From a checkpoint of a small self-supervised image encoder.
Model: 7.35M parameters, 32-pixel images, arch gmlp, norm rmsnorm, patch size [4, 4], layers 8, width 384.
Rows from block 3 of a small self-supervised image encoder, named by matrix and row number. Rows with one number belong to one neuron. Each number is 128 + 32 x the weight over its row's rms, rounded and kept within 0 to 255. All counts start at 0. After the name is the row's rms in percent of the matrix's.
After each neuron's rows are labels from the 100 images, of 14848, where the neuron reaches its largest size: "patch colour" is the nearest of a few named colours to the mean colour under the peak. Only what is clearly more common there than usual is listed. The data: crops of objects in photos (Visual Genome).
# u: gMLP up (value half) (model.blocks.3.mixer.u.weight, 576x384), inputs 0-76
# v: gMLP up (gate half) (model.blocks.3.mixer.v.weight, 576x384), inputs 0-76
# out: gMLP down (model.blocks.3.mixer.out.weight, 384x576, transposed), outputs 0-76

u.221 081 [128 100 131 107 110 129 111 121 159 129 187  69 106 144 108 136 123 136 155 111 126 113 109 221 138  95 131 178 101 115 107 191 106 152 147  54 127 147 119 106 118 129 135 140  99 152 120 136  99 127 165 119 117 146 109 129 149 115 151 148 116 155 148 134 132 113 126 120 200 189  26 138 138 126 174 109 125]
v.221 107 [ 57  97 154 153 119 180 116 130 190 170 126 130 118 114  64 112 141 109 124 133  90 145 164 149 129 172 150 141 111 107 145 148  94 115 180 138 113 103  92 141 138 118 153 155  89 155  85 109 136 165 153 143  95 100 149 172  81  90  99  63  96 107 130 150 111  63 125 113 144 145 131  90 155  92 177  80 174]
out.221 082 [164 108 130 127 147 147  73  83 154  73 119 132 136 151 182 117 131  53 130  70 143  84 149  98 190  62 191 116  87 173 153 184 118 166  73  79  82 179  90 133  40 106 111 145  91 118 102 177 115 180 105 127 163 183 152 146 127 135 176 136 115  85 129  67 100  86 132 174  98 160 133  70 104 125  93 140 157]
patch colour: brown

u.105 098 [138 149 147 167  74  96 187  73 192 151 119 169  92 126 136 149 135 155 142 189  81  86 114 163  75  85 116 131 150 126  83 120 120 156 133 133 201 135 169 109 127 113 112  91  89  98 161 137  81 151 133 107 108 171 124 176 164 148 118  93 143 123 116  95 103 141  70 108 148 139  70 185  91 183  82 119 171]
v.105 104 [135 171 112 185 128 113 155 189 180 137 108  86 138 106 103 163  72 191  99 126  99 130 137 130 105 137 128 105 124 165 134 194 145  72 156  90 102  79 145 106 147 157  84 134  65  98  69 112 157 187 160 146 145 119 163 122  91  61  99  80 145  95 158 143 137  90 115 139 135 118 122 109 134  63 143 137 137]
out.105 091 [164 197 110 171 172 169 119 119 121 134 148 107 135 143 151  88 118 123 109 103 143  36  90  70 117 131 124 114 105 171  92 122 128  61 128 138 152 113 114 105 135 185  98 148 182 102 131 140 102 133 115 114 133 120 179 138 143  54 117 131 133 100 130 156 167 105 106 108 122  93 127 109  88 115 124  83  87]
patch colour: red

u.483 104 [134 149  78  82  93 122 237  95 140 113 130 180  81  97 111 162 150  89 166 147 109 147 170 171  91  56  91 125 129 151 184 147 155 182 113  92 155 175 150 126 138  73  94  57 165 107 147 148 131 126 145 129 101 127 173 178 172 132 117  87 171 132 136 107 106 128 116 123 147 153 107 164 142 147 196 150 138]
v.483 084 [122 134 134 131 150 141 130 148 183 107 121 108 126 159 107  88 126 146  99  83 121  83  97 180 146 147 108 129 123 132 101 115 122 166 127  90 167 163 114 142  75 134  85  98 114 143  95 132 112 119 153 101 193 167 135 126 142 104  96 121  40 155 171 168 121 141  88 143 169 162  80  46 101 127 152 139 165]
out.483 095 [103 130 124 182 116 151  98 152 110 108  83  60 126 148  96  87 179 114 103 164 148 152 125 118 171 139 104 113 135 130 134 126 138 134  95 100 126 127 161 171 118 139 101 108 163 137 105 131 144 136 138 165 113 127 175 177 119 121 115 151 189  82 100 132 166 116  71 116 102 131 103 114 134 125 123 150 101]
patch colour: red

u.270 108 [100 157 160 139  83 101 169 106 168 128  85 161  74 121 136 185 117 139 132 197  47 122  88 171  82 114 137 137  93 100 133  90 127 127 141 141 178 133 160  96 155 147 129  74 159 102 182 123  97 162 116 124 115  99 113 187 109 107 123  44 165 117 173 130 108 114  96  96 154 130 103 169 160 153 108 127 157]
v.270 094 [112 125 113  69 183 118 160 136 160 146 170 135 103 125  65 125 131 132 166 103 146 172 108 160 114 128  95 110  70 117 133 175 132 112 152  72 121 150 139 143 106 105 143 128 110 129 122  91 136 113 153 136 173 124 102 106 146  89  69 101  86 197 133 179 111 133 139 175 132 180 100 130 100 128 175 103 156]
out.270 096 [138 167  79 139 154 135 165 139 124 123 169  69 146 118 158 119 154 137 130 156 163  60  94 114 114 137  78 111  90 138 150 141 110 103 143 126  76 114 158  99 182 165 147 112 170  53 148 127 105 125  64 110 194 117 147 142  68  55  93  87 172 149 114 163 176 111  65 120 124 111 134 108 138 136 145  80 110]
patch colour: red

u.466 080 [151  84 119 150 102  94 154 103 150 150 118  90 124 168 122 142 118  95 100 172 152 172 185 202 128  86 146 189 140 131 133 155 128 162 159  97 150 128 150 123 100  94 130  74 158 146 147  99  84 114 177 135  88 172  74 158 159 106 140 105 110 145 146 119 119 137 105  94 184 221  21 153 138 141 143 129  97]
v.466 105 [140 160  99 169  90 105 160  88  97 153 111  89  87 130  86 164 158 190 135 130 176  86 147 136  86 115 113 129 106 169 115 143 109 155 148 126 114 107 137 154 105 138  84  74  74  66 152  83 133  95 123 160 136 197  91  82 131  42  52 118 102 163 115 173 159 122  74 104 143 126 135 107  62  68  93 130 127]
out.466 092 [113 175 114 154  84 137 132  86  94  59  86 102 122 136 168  87 154 159 107 115 125  85 220  78 208  68  84 114 103 184 160 152 132 140 109 144 139  97 154 131  86 134 118 143 143 124 109 101  97 126  99 169 139 133 118 130 127 123 160  78  96  38 137 112 198 102  80 156 134  68 117 107 132 110 121 190 145]
patch colour: brown

u.239 133 [ 60 129 140 138 124 106 182 147 150 168 107 127 135 128  32 152 140 140 161 124  75 180 178 153 107 125 135 135 197  96 145  78 124 155 174 122 150 103 144  62 146 140 102  74 128  79 112 127 115 119 178 129 151 111  95 149 119 111 104  90 133 144 123 116 121 160 123 114 158 183  99 130 135 122 142 132 140]
v.239 087 [157 119  75 108 112 190 135 122 155 138 132  90 134  91 112 146 125  99 166 164 143  73 127 189 165  34 109 125 106 147 142 171  95 159 142  84 140 145 168 139 139 104 139 154 113 123 122  93 123 124 103 128 179 120 190 179 172 100 135 112 155 139 118 136  43 103 101 144 134 169  54 146 101 191 154 141 191]
out.239 149 [117 125  77 101 155 190 175 150  49 178  90 120 122 162 142 144 184 108 119 109 147 153 146 130 171 183 107  81 106 104 165 106 178  97 195 130  78 137 169 106 135 134 176 108 141 139 185 125 154  40 125 176 164 124 131 166  83  57 113  74 143 143 137 155 151 113 105 147  96 129 129 141 128 152 179 125 126]
patch colour: white

u.110 069 [111 113 143 116  87 148 138 141 136 133 113 136 116 139  97 133 160 124 104 131 123 122 136 254 122  99 124 130 109  98 135 131 136 158 136  79 111 145 156 154 131 141 132  75 151 125 122 125 127 144 189 119 173 112 142  96 170  81 149  99 114 159 139 163 101 144 113 148 221 168   4 108 119 144 159 150 122]
v.110 049 [139 127 134  90 151 154 167 101 169 145 155 125 144 126  49 149 139 122 131 124 141 204 134 254 126  84 137 127 100 129 137 135 109 140 146  99 148 140 106  93 114 106 110 102 127 113 125 104 144 119 187 104 158 127 128 111 135  76 117 141  92 156 120 158  76 146 146 130 164 207  53  95 127 129 184 164 155]
out.110 052 [116  54 109 122  98 118 114 149  99  71  51 121 113 133 111 169 197 159  97  80 123  82 172 101 111 143 153  56 130 152 132 140 153 139  98  83 118  67 120 153 140 176 154 156 100 113 161 133 133 166 118 109 154 162 104  82  94 100 110  83 122 151 117 124 147 148 135 118 211 116 200  40  96  96 211 135 122]
patch colour: white

u.463 081 [101 161 131 100 165 143 125 106 136 178  75 142  93 159 128 122 147 144 139 151 118  90 121 218  90 115 160 166  87 111 125 152  90 153 139 113 184 203 124 160 103 154  99 119 156 120 134 104 149 114 121 147 144 121  95  91 195 146 129 105 119 181 105 117  96 101 103 142 212 158  36 131 119 122 171 143 141]
v.463 063 [ 92 130 141 158 158 121 175  93 153 152 121 149 130 140  60 164 156 147 113 107 119 122 142 247  98 103 136 167 111 121 121 135 123 145 139  99 164 111 123 144  86  98 126 102 114  95  60 124 126 143 160 124 138 148  92  89 164  73  72 100 103 176 117 151  91 172 152 155 201 195  36 108  69 165 133 134 113]
out.463 069 [132 125 113 143 176 175 100  86 108  95 141 111  94 144 175 132 160  90 108  80 184  77 151  60 122 108 153  53 101 162 110 168 135 111  85 118 121 145 156 152 112 188 100 170 160 136 154 120 116 134  57 114 128 152 123 120 122  82 150  94 188 137  83 138 114  99 118 105  97 122 153  34  88 170 125 113 129]
patch colour: grey

u.421 113 [ 14 132 113 164 144 171 139 163 159  86 131 171 133 140 135 116 107 120 157 133  67 173 146 124  53 110 146 109 151 152 178  97 119 128 135 133 151 107  71 110 185 140 179 154 138 159  97 167  98 170 115 157 107 130  97 186 112 154 143  99 123  39 127 143 135 132  81 146 113  98 128 121 158  97 176 115 163]
v.421 130 [151 132  69 125 164 155 163  91  94 141 183 141 147 113 137 138 169 137 135 110 140 114 109 145 118 110 127 107 151  91 172 111 149 142 162  94 109 137 100  78 154 151 134 113 144  89 133  78 146  86 129 126 200 116 146  93 138 100 138 111 158 210 135 145 124 185 183 129 142 168 127 116 122 201 187 111  72]
out.421 103 [100 117 150 118  97  91  69 127 229 115  91  95 122 145 119  85 136 105 141 113  88 136 150  76 161 113 143 147 106 189  85 117 116 111 100 144 133 153 144 187 117  92  77 132  75 130 108 148 119 135 143  98  82 142 131 143 163 172 129 170  99  70 130  92 105  54  66 116  90 105 143  98 116  74  87 196 189]
patch colour: white; pink

u.363 111 [ 70 138  69 119 170 187 142 136 103 154 144 105  90 184 130 160 174 118 177  97 157 150  96 149 143 173  94 104  96  80  89 149 137 137 162 147 147 153 119 173 139 133  74 145 135  89 197 115 157 111  92 178 157 145 119  74 145 109  70 144 129 152  75 175 153 126  73 106 152 116  95 117 111 130 173 129 138]
v.363 077 [122 171 111 125 139 154 158 109 159 108  88 167  87 116 135 146 150  95 149 164  75  81 164 214 130 111  97 153  99 150 145 161 127 209  79 100 150 165 106 116  85 125 108 128 155 119 118 119 157 174 130 153 159 109 144 140 199 116 122  94 151 133  98 117  37 158 105 174 155 170  31 106  87 120 183 145 146]
out.363 122 [123 136 114  81 136 193 125 121 117 125 115 151 118 107 134 105 124  75 158  86  85 126 174 211 167 119  80 131 156 108 182  83 120 180 100  70 114 173 158 108 129 119 175 102 162 137 171 141 133 130 138 184 123  95 129 151 169 131 158 103 138  97 128 132  82 114 129 203 128 222 124 117 137 166 164 164 174]
patch colour: pink

u.117 085 [ 99 105 100  80 118 112 147  90 113 146 107 120 119 181  66 134  81 123 133 149 153 163 130 186 128  75 149 198  99 118  70 127 117 116 129 102 174 139 128 122 109 145 118  69 145  52 149 111 122 158 151 141 147 187 110 113 173 141 110 151 129 155 170 192 148 133 111 141 171 178  20 136 161 150 152 129 116]
v.117 097 [ 87 127 123 124 153 127 139 185 150 199  92  97 129 156  93 125 149  74 171  98  80 154 181 154 144 104 142 107 119 101 131 148 129 121 211  69 116 140 101 132 139  78 115  82 110 106  68 100 163 105 203 164 106 122  53 104 156 150  89 135 141 131 102 153 142 162 133 169 164 178 117 101 159 130 135 164  85]
out.117 093 [163 103  90 109 134 164 110 146  82 126 136 113 153 152 141 168 156 145  65  84 154  91  71  82 146 132 111 106 105 152 136 121 195 133 109 113 114 141 219 150 147 122 125 119 179  91 226 146 142 103  66 146 156 180 123 109 119 100 116  66 104 146 127 107 170 148  80  93  84 137 179 106 119 136 128 155 174]
patch colour: pink

u.15 090 [103 144 166  74  95 119 116 101 145 146 103 149 104 147 105 168 144 129 138 129 142 134 142 227 129  81 145 149  88  65 127  97  79 173 151 103 140 159 172 170  48 112 117 104 131 121 173 127  64 121 159 149 130 166  66 111 150 142 122 142  65 159 151 126 130 174 160 135 186 208  60 119 124 143 115 178 119]
v.15 119 [ 72 101 148 126 159 139 111 132 139 181 128 123 167 111  40 135 140 143 126 123  74 157 159 120 125 186 117 126 114 158 134 154 133 122 155 149  84  84  90 135 126 108 118 181  54 129  76 125 152 159 153 127  34 109 114 147 110 130  95 135  95 109  87 103 104 122 120 114  91 128 156 106 133 102 144 148 183]
out.15 073 [130 120 158  79  39 108 185 129 128  43 137 144 112  83 150 178 171  73 132 165 116 141 123 148 153 174  73 133 118  92  80 112 141 132 161 174 185 101 109 125 147 172 116  93  98 114 205 122 111 111  82 116 126 106 118 130 112 132 152  49 131 135 169 148 148 144 142  49 126  96 120 178  88 141 131 149 144]
patch colour: black

u.412 122 [ 55 171 153 111 178 143 126 167 120 131  71 118 160 178 104 158 131 103 196 122  96 135 122 148 153 138  73 137 113 146 157 114 164 127 149 148  92 111  81 170 144  84 181 107 135 142 143 143 159 145 137 130 163  80 158 147  62 155  93 126 141  80 118 129  99  96 103 164 164 108 112 149 108 118 218 150 170]
v.412 083 [135 131 132 101 156 137 165 121 149 158 109 122 125 152  93 189 141 129 147 144 143 108 121 252 128 138 140 164 100 102 103 167 105 183 146  90 149 132 158 141  99 142  72 110  99 110 120 131 101 110 143 105 156 143 139 117 151 118  84 106  90 183 121 151 104 157 114 132 180 201  24  74  80 157 134 166 120]
out.412 122 [177  67 112 149 106 103 165 152 110 137 115 198  95  83 117 122 126 122  99  91 101 163  92 136 134 113 128 108 178 139 142 192 117 143 110  98 120 132 165 117 147 105 112 101 127 177  71  89 208  84 177  21 117 104 155 141 206 123 123 140 134 139 110 114 121 139 129 121  94 161 120 121 125 176 129 106 157]
patch colour: pink

u.143 087 [ 74  97 110 132 118 159 167 103 127 176 127 128  89 149 112 145 169  88 158  96 152 135 107 202 133 108 108 139  95  80 142 134 146 175 150  87 144 110 153 135 107 100 112  75 145 122 144 110 110  99 147  75 115 127 107 121 135 120 148 130 118 176 104 149  89 110  93 163 203 176  74 114  97 190 153  81 157]
v.143 064 [122 128 150 100 136 143 158 109 187 144 100 130 127 178  67 179 130 103 172 147 105 102 124 251 124 110 145 137 106 125 114 143 126 179 122  85 167 161 142 123  90 126  70 125 120 124 107 147 106 140 169 126 116 162  83 156 171 149  93 123  78 164 140 132 115 161 115 114 171 191  35 120  88 146 144 151 142]
out.143 108 [155 145 131 184 147 186 106  96 130 119 139 115 164  92 143 128 111 138 127 128 157  78 129 135 192 120 172  85 118 152 114 144 133 133  85 149 108  80 158 118 114 147 100 163  80 106 112 106 191 103 119 135 114 125 162 165  76  51 147 105 107 120 113 119 108  80 166  52 128 118 142 108 101 118 115 115 156]
patch colour: pink

u.241 073 [102 153 146 131 170 109 143 161 152 132  96 133 116 152  59 129 122 127 152 157 111 160 140 244 115 128 152 135 107  81 136 173 118 139 148  80 138 118 155 167 106  89  76  83 132 125 121  98 125  75 179 154 128 146 143 131 125  79 109 105 129 180 161 170 123 183 115 168 240 200  15  92 119  97 149 155  90]
v.241 049 [136 120 137 137 159 156 148 151 158 119 121 136 144 158 127 107 135 130 137 126 101 144 134 255 125  86 140 144  83 177 132 145 106 166 128  80 129 163 125 141  90 115  92 147  85 163  89 141 130 135 192 140 113 111 128 162 176 104 141 124 100 161 141 141 105 158 129 122 166 222  43 107 114 120 191 118 138]
out.241 049 [162  99  98 121  93 158 145 151 135 185  85  71 101 164 113 112 169  98 151  55 155 122 150  73 143  88 144  86  50 148 111 192 147  71 159 123 126 176  81 186 146 116 139 151 107  93 119 115 147 145 121 112 162  99 124 101 129 118  72 164 144 116 102  94 125 186  72 165 135 113 170  43 126 124 178 120 155]
patch colour: white

u.152 146 [134 180 101 167 181 130 134 125 171 154 144 118 150 128 106 119 148 162 157 157  97  92  97 131 104  84 124  92 122 151 130 135 152 110 123  87 102 104 130 121 170 135  95 105 131 145 107  37 185  81 137 183 104 111 138 172 112 100  90 140 174 143  94 190 124 109 109 122 120 124 124 121  87 101 142 135 185]
v.152 080 [ 75  98  95 107  99 165 166 130 123 153 155 122  95 176 126 159 172  76 172 121 106 151 176 163 160 144  94 128  90  77 155 119 135 142 143  41 154 135 127 103 128 140 113  64  72 100 122 141 120 161 170 194 128 119 129 100 134  96 147 126 147 139 132 175 124 176 157 134 172 184  87 162 151 168 141 163 115]
out.152 138 [101 132  69 145 177 182 121 146  92 156 170 125 113 117 143 163 158 116  92 150 151 154 126 121 168 161 137 121 161  82 150  82 168 115 175  84  83  99 114 148 159  60 151 129 131 112 116  81 161 123 131 145 139 120 199 124 139 134 120 132 125 163 138 161 107 154 131 140 105 133 135 146 190 210 131 153 112]
patch colour: pink; white

u.188 106 [ 82 121  84 124  98 118 113  93 147 110  99 140 101 158 105 174 127 136 131 191 125  60 177 163  87  92 162 182 180 150 143 170  95 163 174 132 129 106 125  93 144 155 189 107  65  73 151 140  70  97 110 108 161 187  83 133 122 115 117 140 144 128 100 177 140 160 121  96 190 137  90 106 117 133 122 106 124]
v.188 082 [ 64 118 131 156 103 131 157  97 181 140  98 130 104 130  44 132 141 167 147  96  76 179 143 179  72 140 132 107 121 108  86  84 148 132 145 117 166 127 112 135 118 137  89  91 165 102 118 118 159 143 174 128 134  92  92  94 137 127 112 167 152 144 125 117 105 122  78 132 171 165 117 148 125 158 167 124 126]
out.188 107 [ 91 138 153 114 119 158  88 122 108 172  70 199 126 144 104  75 153 138 170 136 105 128 135 179 105 154 161 139 136  61  96  74 117 119 134 151  89 173 141 153 115 104 141 132  91 114 107 106 156 110 179 165 166 105 128  99 146 124 115  70 118 162 144 154 126 137 180 165 127 137  73 143 122 103 165 213  90]
patch colour: black

u.435 089 [141  88 138 108 117 123 149 104 172 123 119 146 131 115 103 186 151 118 111 159  84 130 126 199 128 104 193 161 114 126 141 159 111 183 141 110 145 152 130 112  90 116  91 128 104  83 103 163  92 170 137  86 131 143 116 120 202 128 116 131  96 144 167  84  41 138 168  93 199 185  58 115 147 169 156 134 114]
v.435 157 [141 134 126 163 134 141 103 153 126 155 120  57 144  75 125 104 113 158  98  91 103  81 153  98 129 148 113  96 139 172 120 158 146  85 125  65  61 100 137 114 138 157  84 161 101  97  56 119 162 152 142 148 178  87 170 113  96 101 123 100 166 143 163 111 136  84 142 159  69 117 163 103 150 103 153 116  86]
out.435 074 [100 164 123 106 140  49 143 130 153 106 137 108 143 132  80 140 149 102 127 182 107 146 140  93  62 119  90 143 121 114  86 137 113 100 196 176 149  96  31 141 147 178 112 131  99  94  60 129 159 155 126 170 108  72 104  62 122 123  74 120 154 162 116 156 126 160 127  93 152  98 149 142 117 129 177 103 131]
patch colour: black

u.102 076 [ 92 142 129  85 103 143 175  90 156 136 111 144 117 132 123 158 153 113 115 153 116 110 100 232 103 104 167 150 118 122 125 157 128 155 111 102 137 150 181 126  88  92 111  90 122 101 116 142  97  92 141 123 112 152 130 151 112 134 129 140 104 188 150 121 137 174 131 135 155 198  48 143  86 179 127 190 145]
v.102 095 [104 121 109 192 169 158 144 151 173 114 177 100 185 193 132 152 111 169 174 140 127 158 117 153  75 149  79  90 144 155  71 141 155 139 123 119 108 113 124 117 145  92  85 142  97 101 111 117 138 114 106 140 165 125 180 134  83 104  70 176 123 133 141 154 157 144 142  99 110 134  98 124  72 134 154 118 110]
out.102 068 [ 68 123 112 114  92 152 167  59 117 136 171 118 109 139 164 109 152  93  92 109 136 130 139 136 108 142  98  83 119  89 159 129 142 109 138 115 132 118 114 117 127 139 148 128 162 150 128  79 208 171  84 112 107  72 135 137  91 114 165 124 159 135  90 149 119 121 132 154 145 139 134 112 126 204 153 124 196]
patch colour: red

u.232 092 [ 96 129 134  94 172  78 159 159 127 156 184 136 120 108 139 107 150  74 156 137  95 159 121 178 125 152 106 165  68 103 171 137 118 196 159 101 111 149 128 111 115  84 130 185 131 140 171 119  77 124 174 157  94 104  94 101 191 164 149 112  46 138  79 122 161 182 141 149 174 186  83 111 157 198 135 155  98]
v.232 075 [140 147 115 103 161 155 148 127 182 164 167 136 136 132 157 129 127 133 157 109 118  78  67 189 131 101 139 124  61 134 112 186 126 126 161  97 140 157 137 113 113 153 125 116  94 101 101  81 123  96 103 174 204 144 120 140 135  82  52  89  92 166 105 179 117 161 137 167 134 149  65  56  48 139 167 110 139]
out.232 084 [ 48 170 118 142  76 104  68  83 137 143 153 123  98 152 151 177 162  92 135 169 189 141 179 107 110 106 127 142 169 102  66 125  74 145 137 140 109  42  94 130 124 136  90 107  62 114 104 113 117 103 104 164  85 159 114 154 126 106 165 135 189 106 127 135 169 141  56 118 150  79 131 137 127 125 158 120 132]
patch colour: pink

u.170 101 [133  87 142  68  72 117 211 137 146 132 101 104 113 129  67 163 110 151 162 185 106 102 151 172 109 116  93 171 153 138  96 148  97 131 139 103 207 139 158 148 108  76 117 110 124 112 110 181 106 165 169 158 112 125 126 162 144 162 100 160 134 137 168 100 122 144 145 149 163 123  96 139 123 169 157 139 149]
v.170 066 [ 97 141 100 144 160 134 142 106 154 149 137 151 104 158  87 149 151 116 150 130 151 117 112 255 119 116 147 141 109 104 132 161 117 159 155  74 116 152 151 113  66 134  76 108 152 122 141  94  93 148 146 138 139 166 124 105 175 109 105  90  71 189 153 158  83 142 121 134 217 216  16  98  94 159 155 120 139]
out.170 103 [ 75 169 126 183 180 125 144 132  95 123 113 149 171 137 145 177 156  72 120 156 137  78 143 130  90 229 127 146 176  97 145  57 158 128 147 119 105 120 137 155 179 138 119 148 159  57 164 150 142 113 131 117 189 104 139 107 106 137 106  87 182 140  81 150 127 119 166 125 121 120 134  89 126 205 154 142 117]
patch colour: grey

u.530 111 [138 100 126  87 107 168 175 166 116 125 165 106 117 141 125 181 122 100 157 146 133 140 117 168 109 144 108 129 106 124  94 121 154 127 135 137 131 105 193 187 136 111  68 138 159 159 137 153 137  81 198 137  66 130 162 184 110 141 139 137 163 108 167 161 160 120 139 111 126 135  89 194 107 110 135 153 180]
v.530 101 [ 75 122 147  93 100 158 176 157 217 138 147 101 122 132  95 135 122 177 114 102 126 135 116 142  83  87  91  93 127  64 102 163 119 136 185  93 127 136 110 111 133  96 145  97  89 106 121  99 143 120 121 109 178  77  63  76 163  88  63  90 115 206 144 144 125 149 139 187 174 131 114 107 115 162 164 123 134]
out.530 117 [131 145 152 106 119 137 123 117 147 132  84 166 151  96 146  77  66 106 132  97  97 144 109 130 151 115 205 136 118 139 196 117 127 124 124 112 152 193 103 127  98 109 114 136 152 225  96 138 114 160 153 104  89  86 140 176 112 129 137 132  79  94 154 105  69  76 150 130  85 150 121 142 217  91 142 132 156]
patch colour: pink

u.427 090 [109 132 124 104  82 119 161 126 111 115  97 148 133 141  35 213 110  96 137 166 128 184 139 209 147 107 150 143 141  94 156 127 115 143 168 106 159 100 137 140 124  99 141  95  96 104 151 119 121 150 135 127 117 166 103 116 131 151 102 133 138 164 139 154 147 162 161 118 238 188  79 143 135 140 157 136 120]
v.427 100 [176 132 125 141  93 194 148 143 191 119 140  83 145 111 147 168 111  75 184  99 135 116 121 135 151 161 161 127 170 161 138 154 171 181 130  92 105 160 158  75 124  70  91 189 116 143 121 141 138 163 162 126 195 138 212 157 136 101 141 158 143 102 155 148 113 112 183  99 103 134 131  93 111 115 168 195 114]
out.427 094 [114 149 103 169 136 196  91  84 114 134 202  98 168 132 177 121 169 136 101 144 151 114 146 114 157 128 142 118 142 145 148  95 133 124 110  81 123 130 143  90 103 150 168 157 132 120 180  98 107 187 100 191 167 152 120 151  89  50 191  44 118 121 139 166 164 105 154  90 166 136 145  94 175 137 174 114 112]
patch colour: black

u.438 085 [135 113 103 104 118 119 136 146 151 159 104  95 120 187 124 167 125 112 159 150 114 142 160 207 144 132 141 122 127  52  79 131 131 142 151  84 187 107 133 157 118 115 116  72  94 150  94 113 114  86 190 125  74 126 115 157 150 170  74 160 121 160 137 124 139 163 120 128 191 159  57 141 146 168 136 151 156]
v.438 072 [116 137  96 142 132 153 178 112 146 106 181 110 146 141  84 159 131 162 135 181 156 119  83 203  85 121 132 150 164 166 124 162 132 141 134  80 139 131 155 106  95  99 123 121 128  60 113 106 136 129 108 128 193 158 140 138 105  56  85 102 126 164 132 169 107 120  72 126 157 185  59 105 120 133 157 146 130]
out.438 083 [133 141 127 150 143 138 108  60 123  72 117 112 159 168 190 106  68 123 103  85 175 131 101 132 184 120 109 137 117 122 124 185 115  72  88 151 163 125  94 134 100 118  96 139 146 127  83 138 133 163  65 142 124 142 131 131 142 134 170 136 134 170 127  79 176 148 142 127  84 139 163 108 105 123 123 112 135]
patch colour: white; pink

u.478 071 [130 137 150  94 132 130 140 103 142 124 114 129 114 133  96 142 173 161 133 151  93 101 164 238 121  78 145 120  85 109 129 170 133 166 103 119 161 124 127 133  57 134  99 117 107 154 161 116 133  93 142 127 129 179  85 120 170  99 106  89  96 215 126 171  95 168 111 161 192 221  26 116  75 110 126 158  95]
v.478 117 [ 61 169 137 114 174 170 165 161 119 133 183 121  99 147 116  94 122 181 152  69  53 148 114 120  97 125  87 108  69 125 138 154 119  92 181 127 143 106 108 135 143 151 120 162 134 120  82 135 153  73 131 183  99  96  44  89 165 127  73 119 101 143  78 152 158 142  81 152  96 108 138 116 131 109 109 118 176]
out.478 067 [109 176 156 190 179  95 141 111 155 137  97 122 153 111 130  84  97  87 144  86 114  79 148  87  89 105  79 146  66 167 149 107 116  56 145 101 142 175 134 115 123 116  66 137 101 121  76 116 160 129 112 129 143 117  94  61 134  76 164 160 219 112 150 126 108  97 126 176 128 131 124  76  99 130 132 153 129]
patch colour: brown

u.559 083 [ 79  99  96  79 171 146 169 142 152 174  86 112 136 159 115 162 163  36 197 142 153 103 137 207 144  99 123 128 133  87  88 130 119 159 162  86 119 140 129 123 128  86 119  73 106 161  89  89 132  85 177 132 130  85 107 126 133 110  65 154 123 161 119 197 100 135 112 129 232 167  50 113 112 170 182 112 108]
v.559 115 [133 143 113 169 144 153 121 160 142 111 128  77 139  73 146  93 103 131  95  58 109  71 127  62 141 139 126  60  84 205 139 155 150 102 121 152  74  90 106  98 162 158 103 172  87  94  95 128 169 146 114 129 139 112 122 130  72  78 134  95 147  95 120 124 128  80 116 135  59  89 232  50 121  67 107 114 153]
out.559 076 [117 114 117 162 139  93 149 115 122 142 142 157 104 148 134 128  92  99 121  95 149  73 158  54  98 111 204 166  84 156 148 163 133  63 141 143 143 117 128 130 103 152  86 139 105 117  81 115 113 116 152 186 117  88  99 117 120 119 133 109 144 126  69 119 153 101  74  79 163  91 119  82 131 148 153 136 112]
patch colour: white; pink

u.528 097 [111 145 124 158 176 141 119  86 132 123  89  87 192  80 102 139 123 167  61 104 120 138 130 121 119  86 127 118 173 147 137  67 163  99 142 109 141 113 100 114 150  96 102  84 134  80 155 109 169 133 129  68 169  91  97  97 113 115 162 140 162 168 121 148  91 147 149 184 121 163 135 126 133 173 163 140  67]
v.528 121 [ 87  71  98 137 111 138 125 171 160 105 146 118  74 114 131 114 158 172  64 136  66 149 158 136 104 161 129 120 189  91  88  97 143 140  96  76 112  77 103 142 135 135  91  99 135 181 107 102 127 191 190 116 125 163 106 122 156 116 109  82 122 110 180 186 130 172 129 102 178 122 135 109 188  95 199 104 101]
out.528 093 [177 172 134  84 174 118 161 140 100 195 124 117 196 124 150 134 112 104 188 106 148 117  65 170 164  88  88 152 110 176 175  83 146 100 170 158 132 222 124  97 159 131 148 131 143  60 148 180 133  73  95 149 169  80 170 143  93  93 152 181 126 169 153  91 115 126 125 165  69 172 121 156 112 161 104 107 162]
patch colour: white; cyan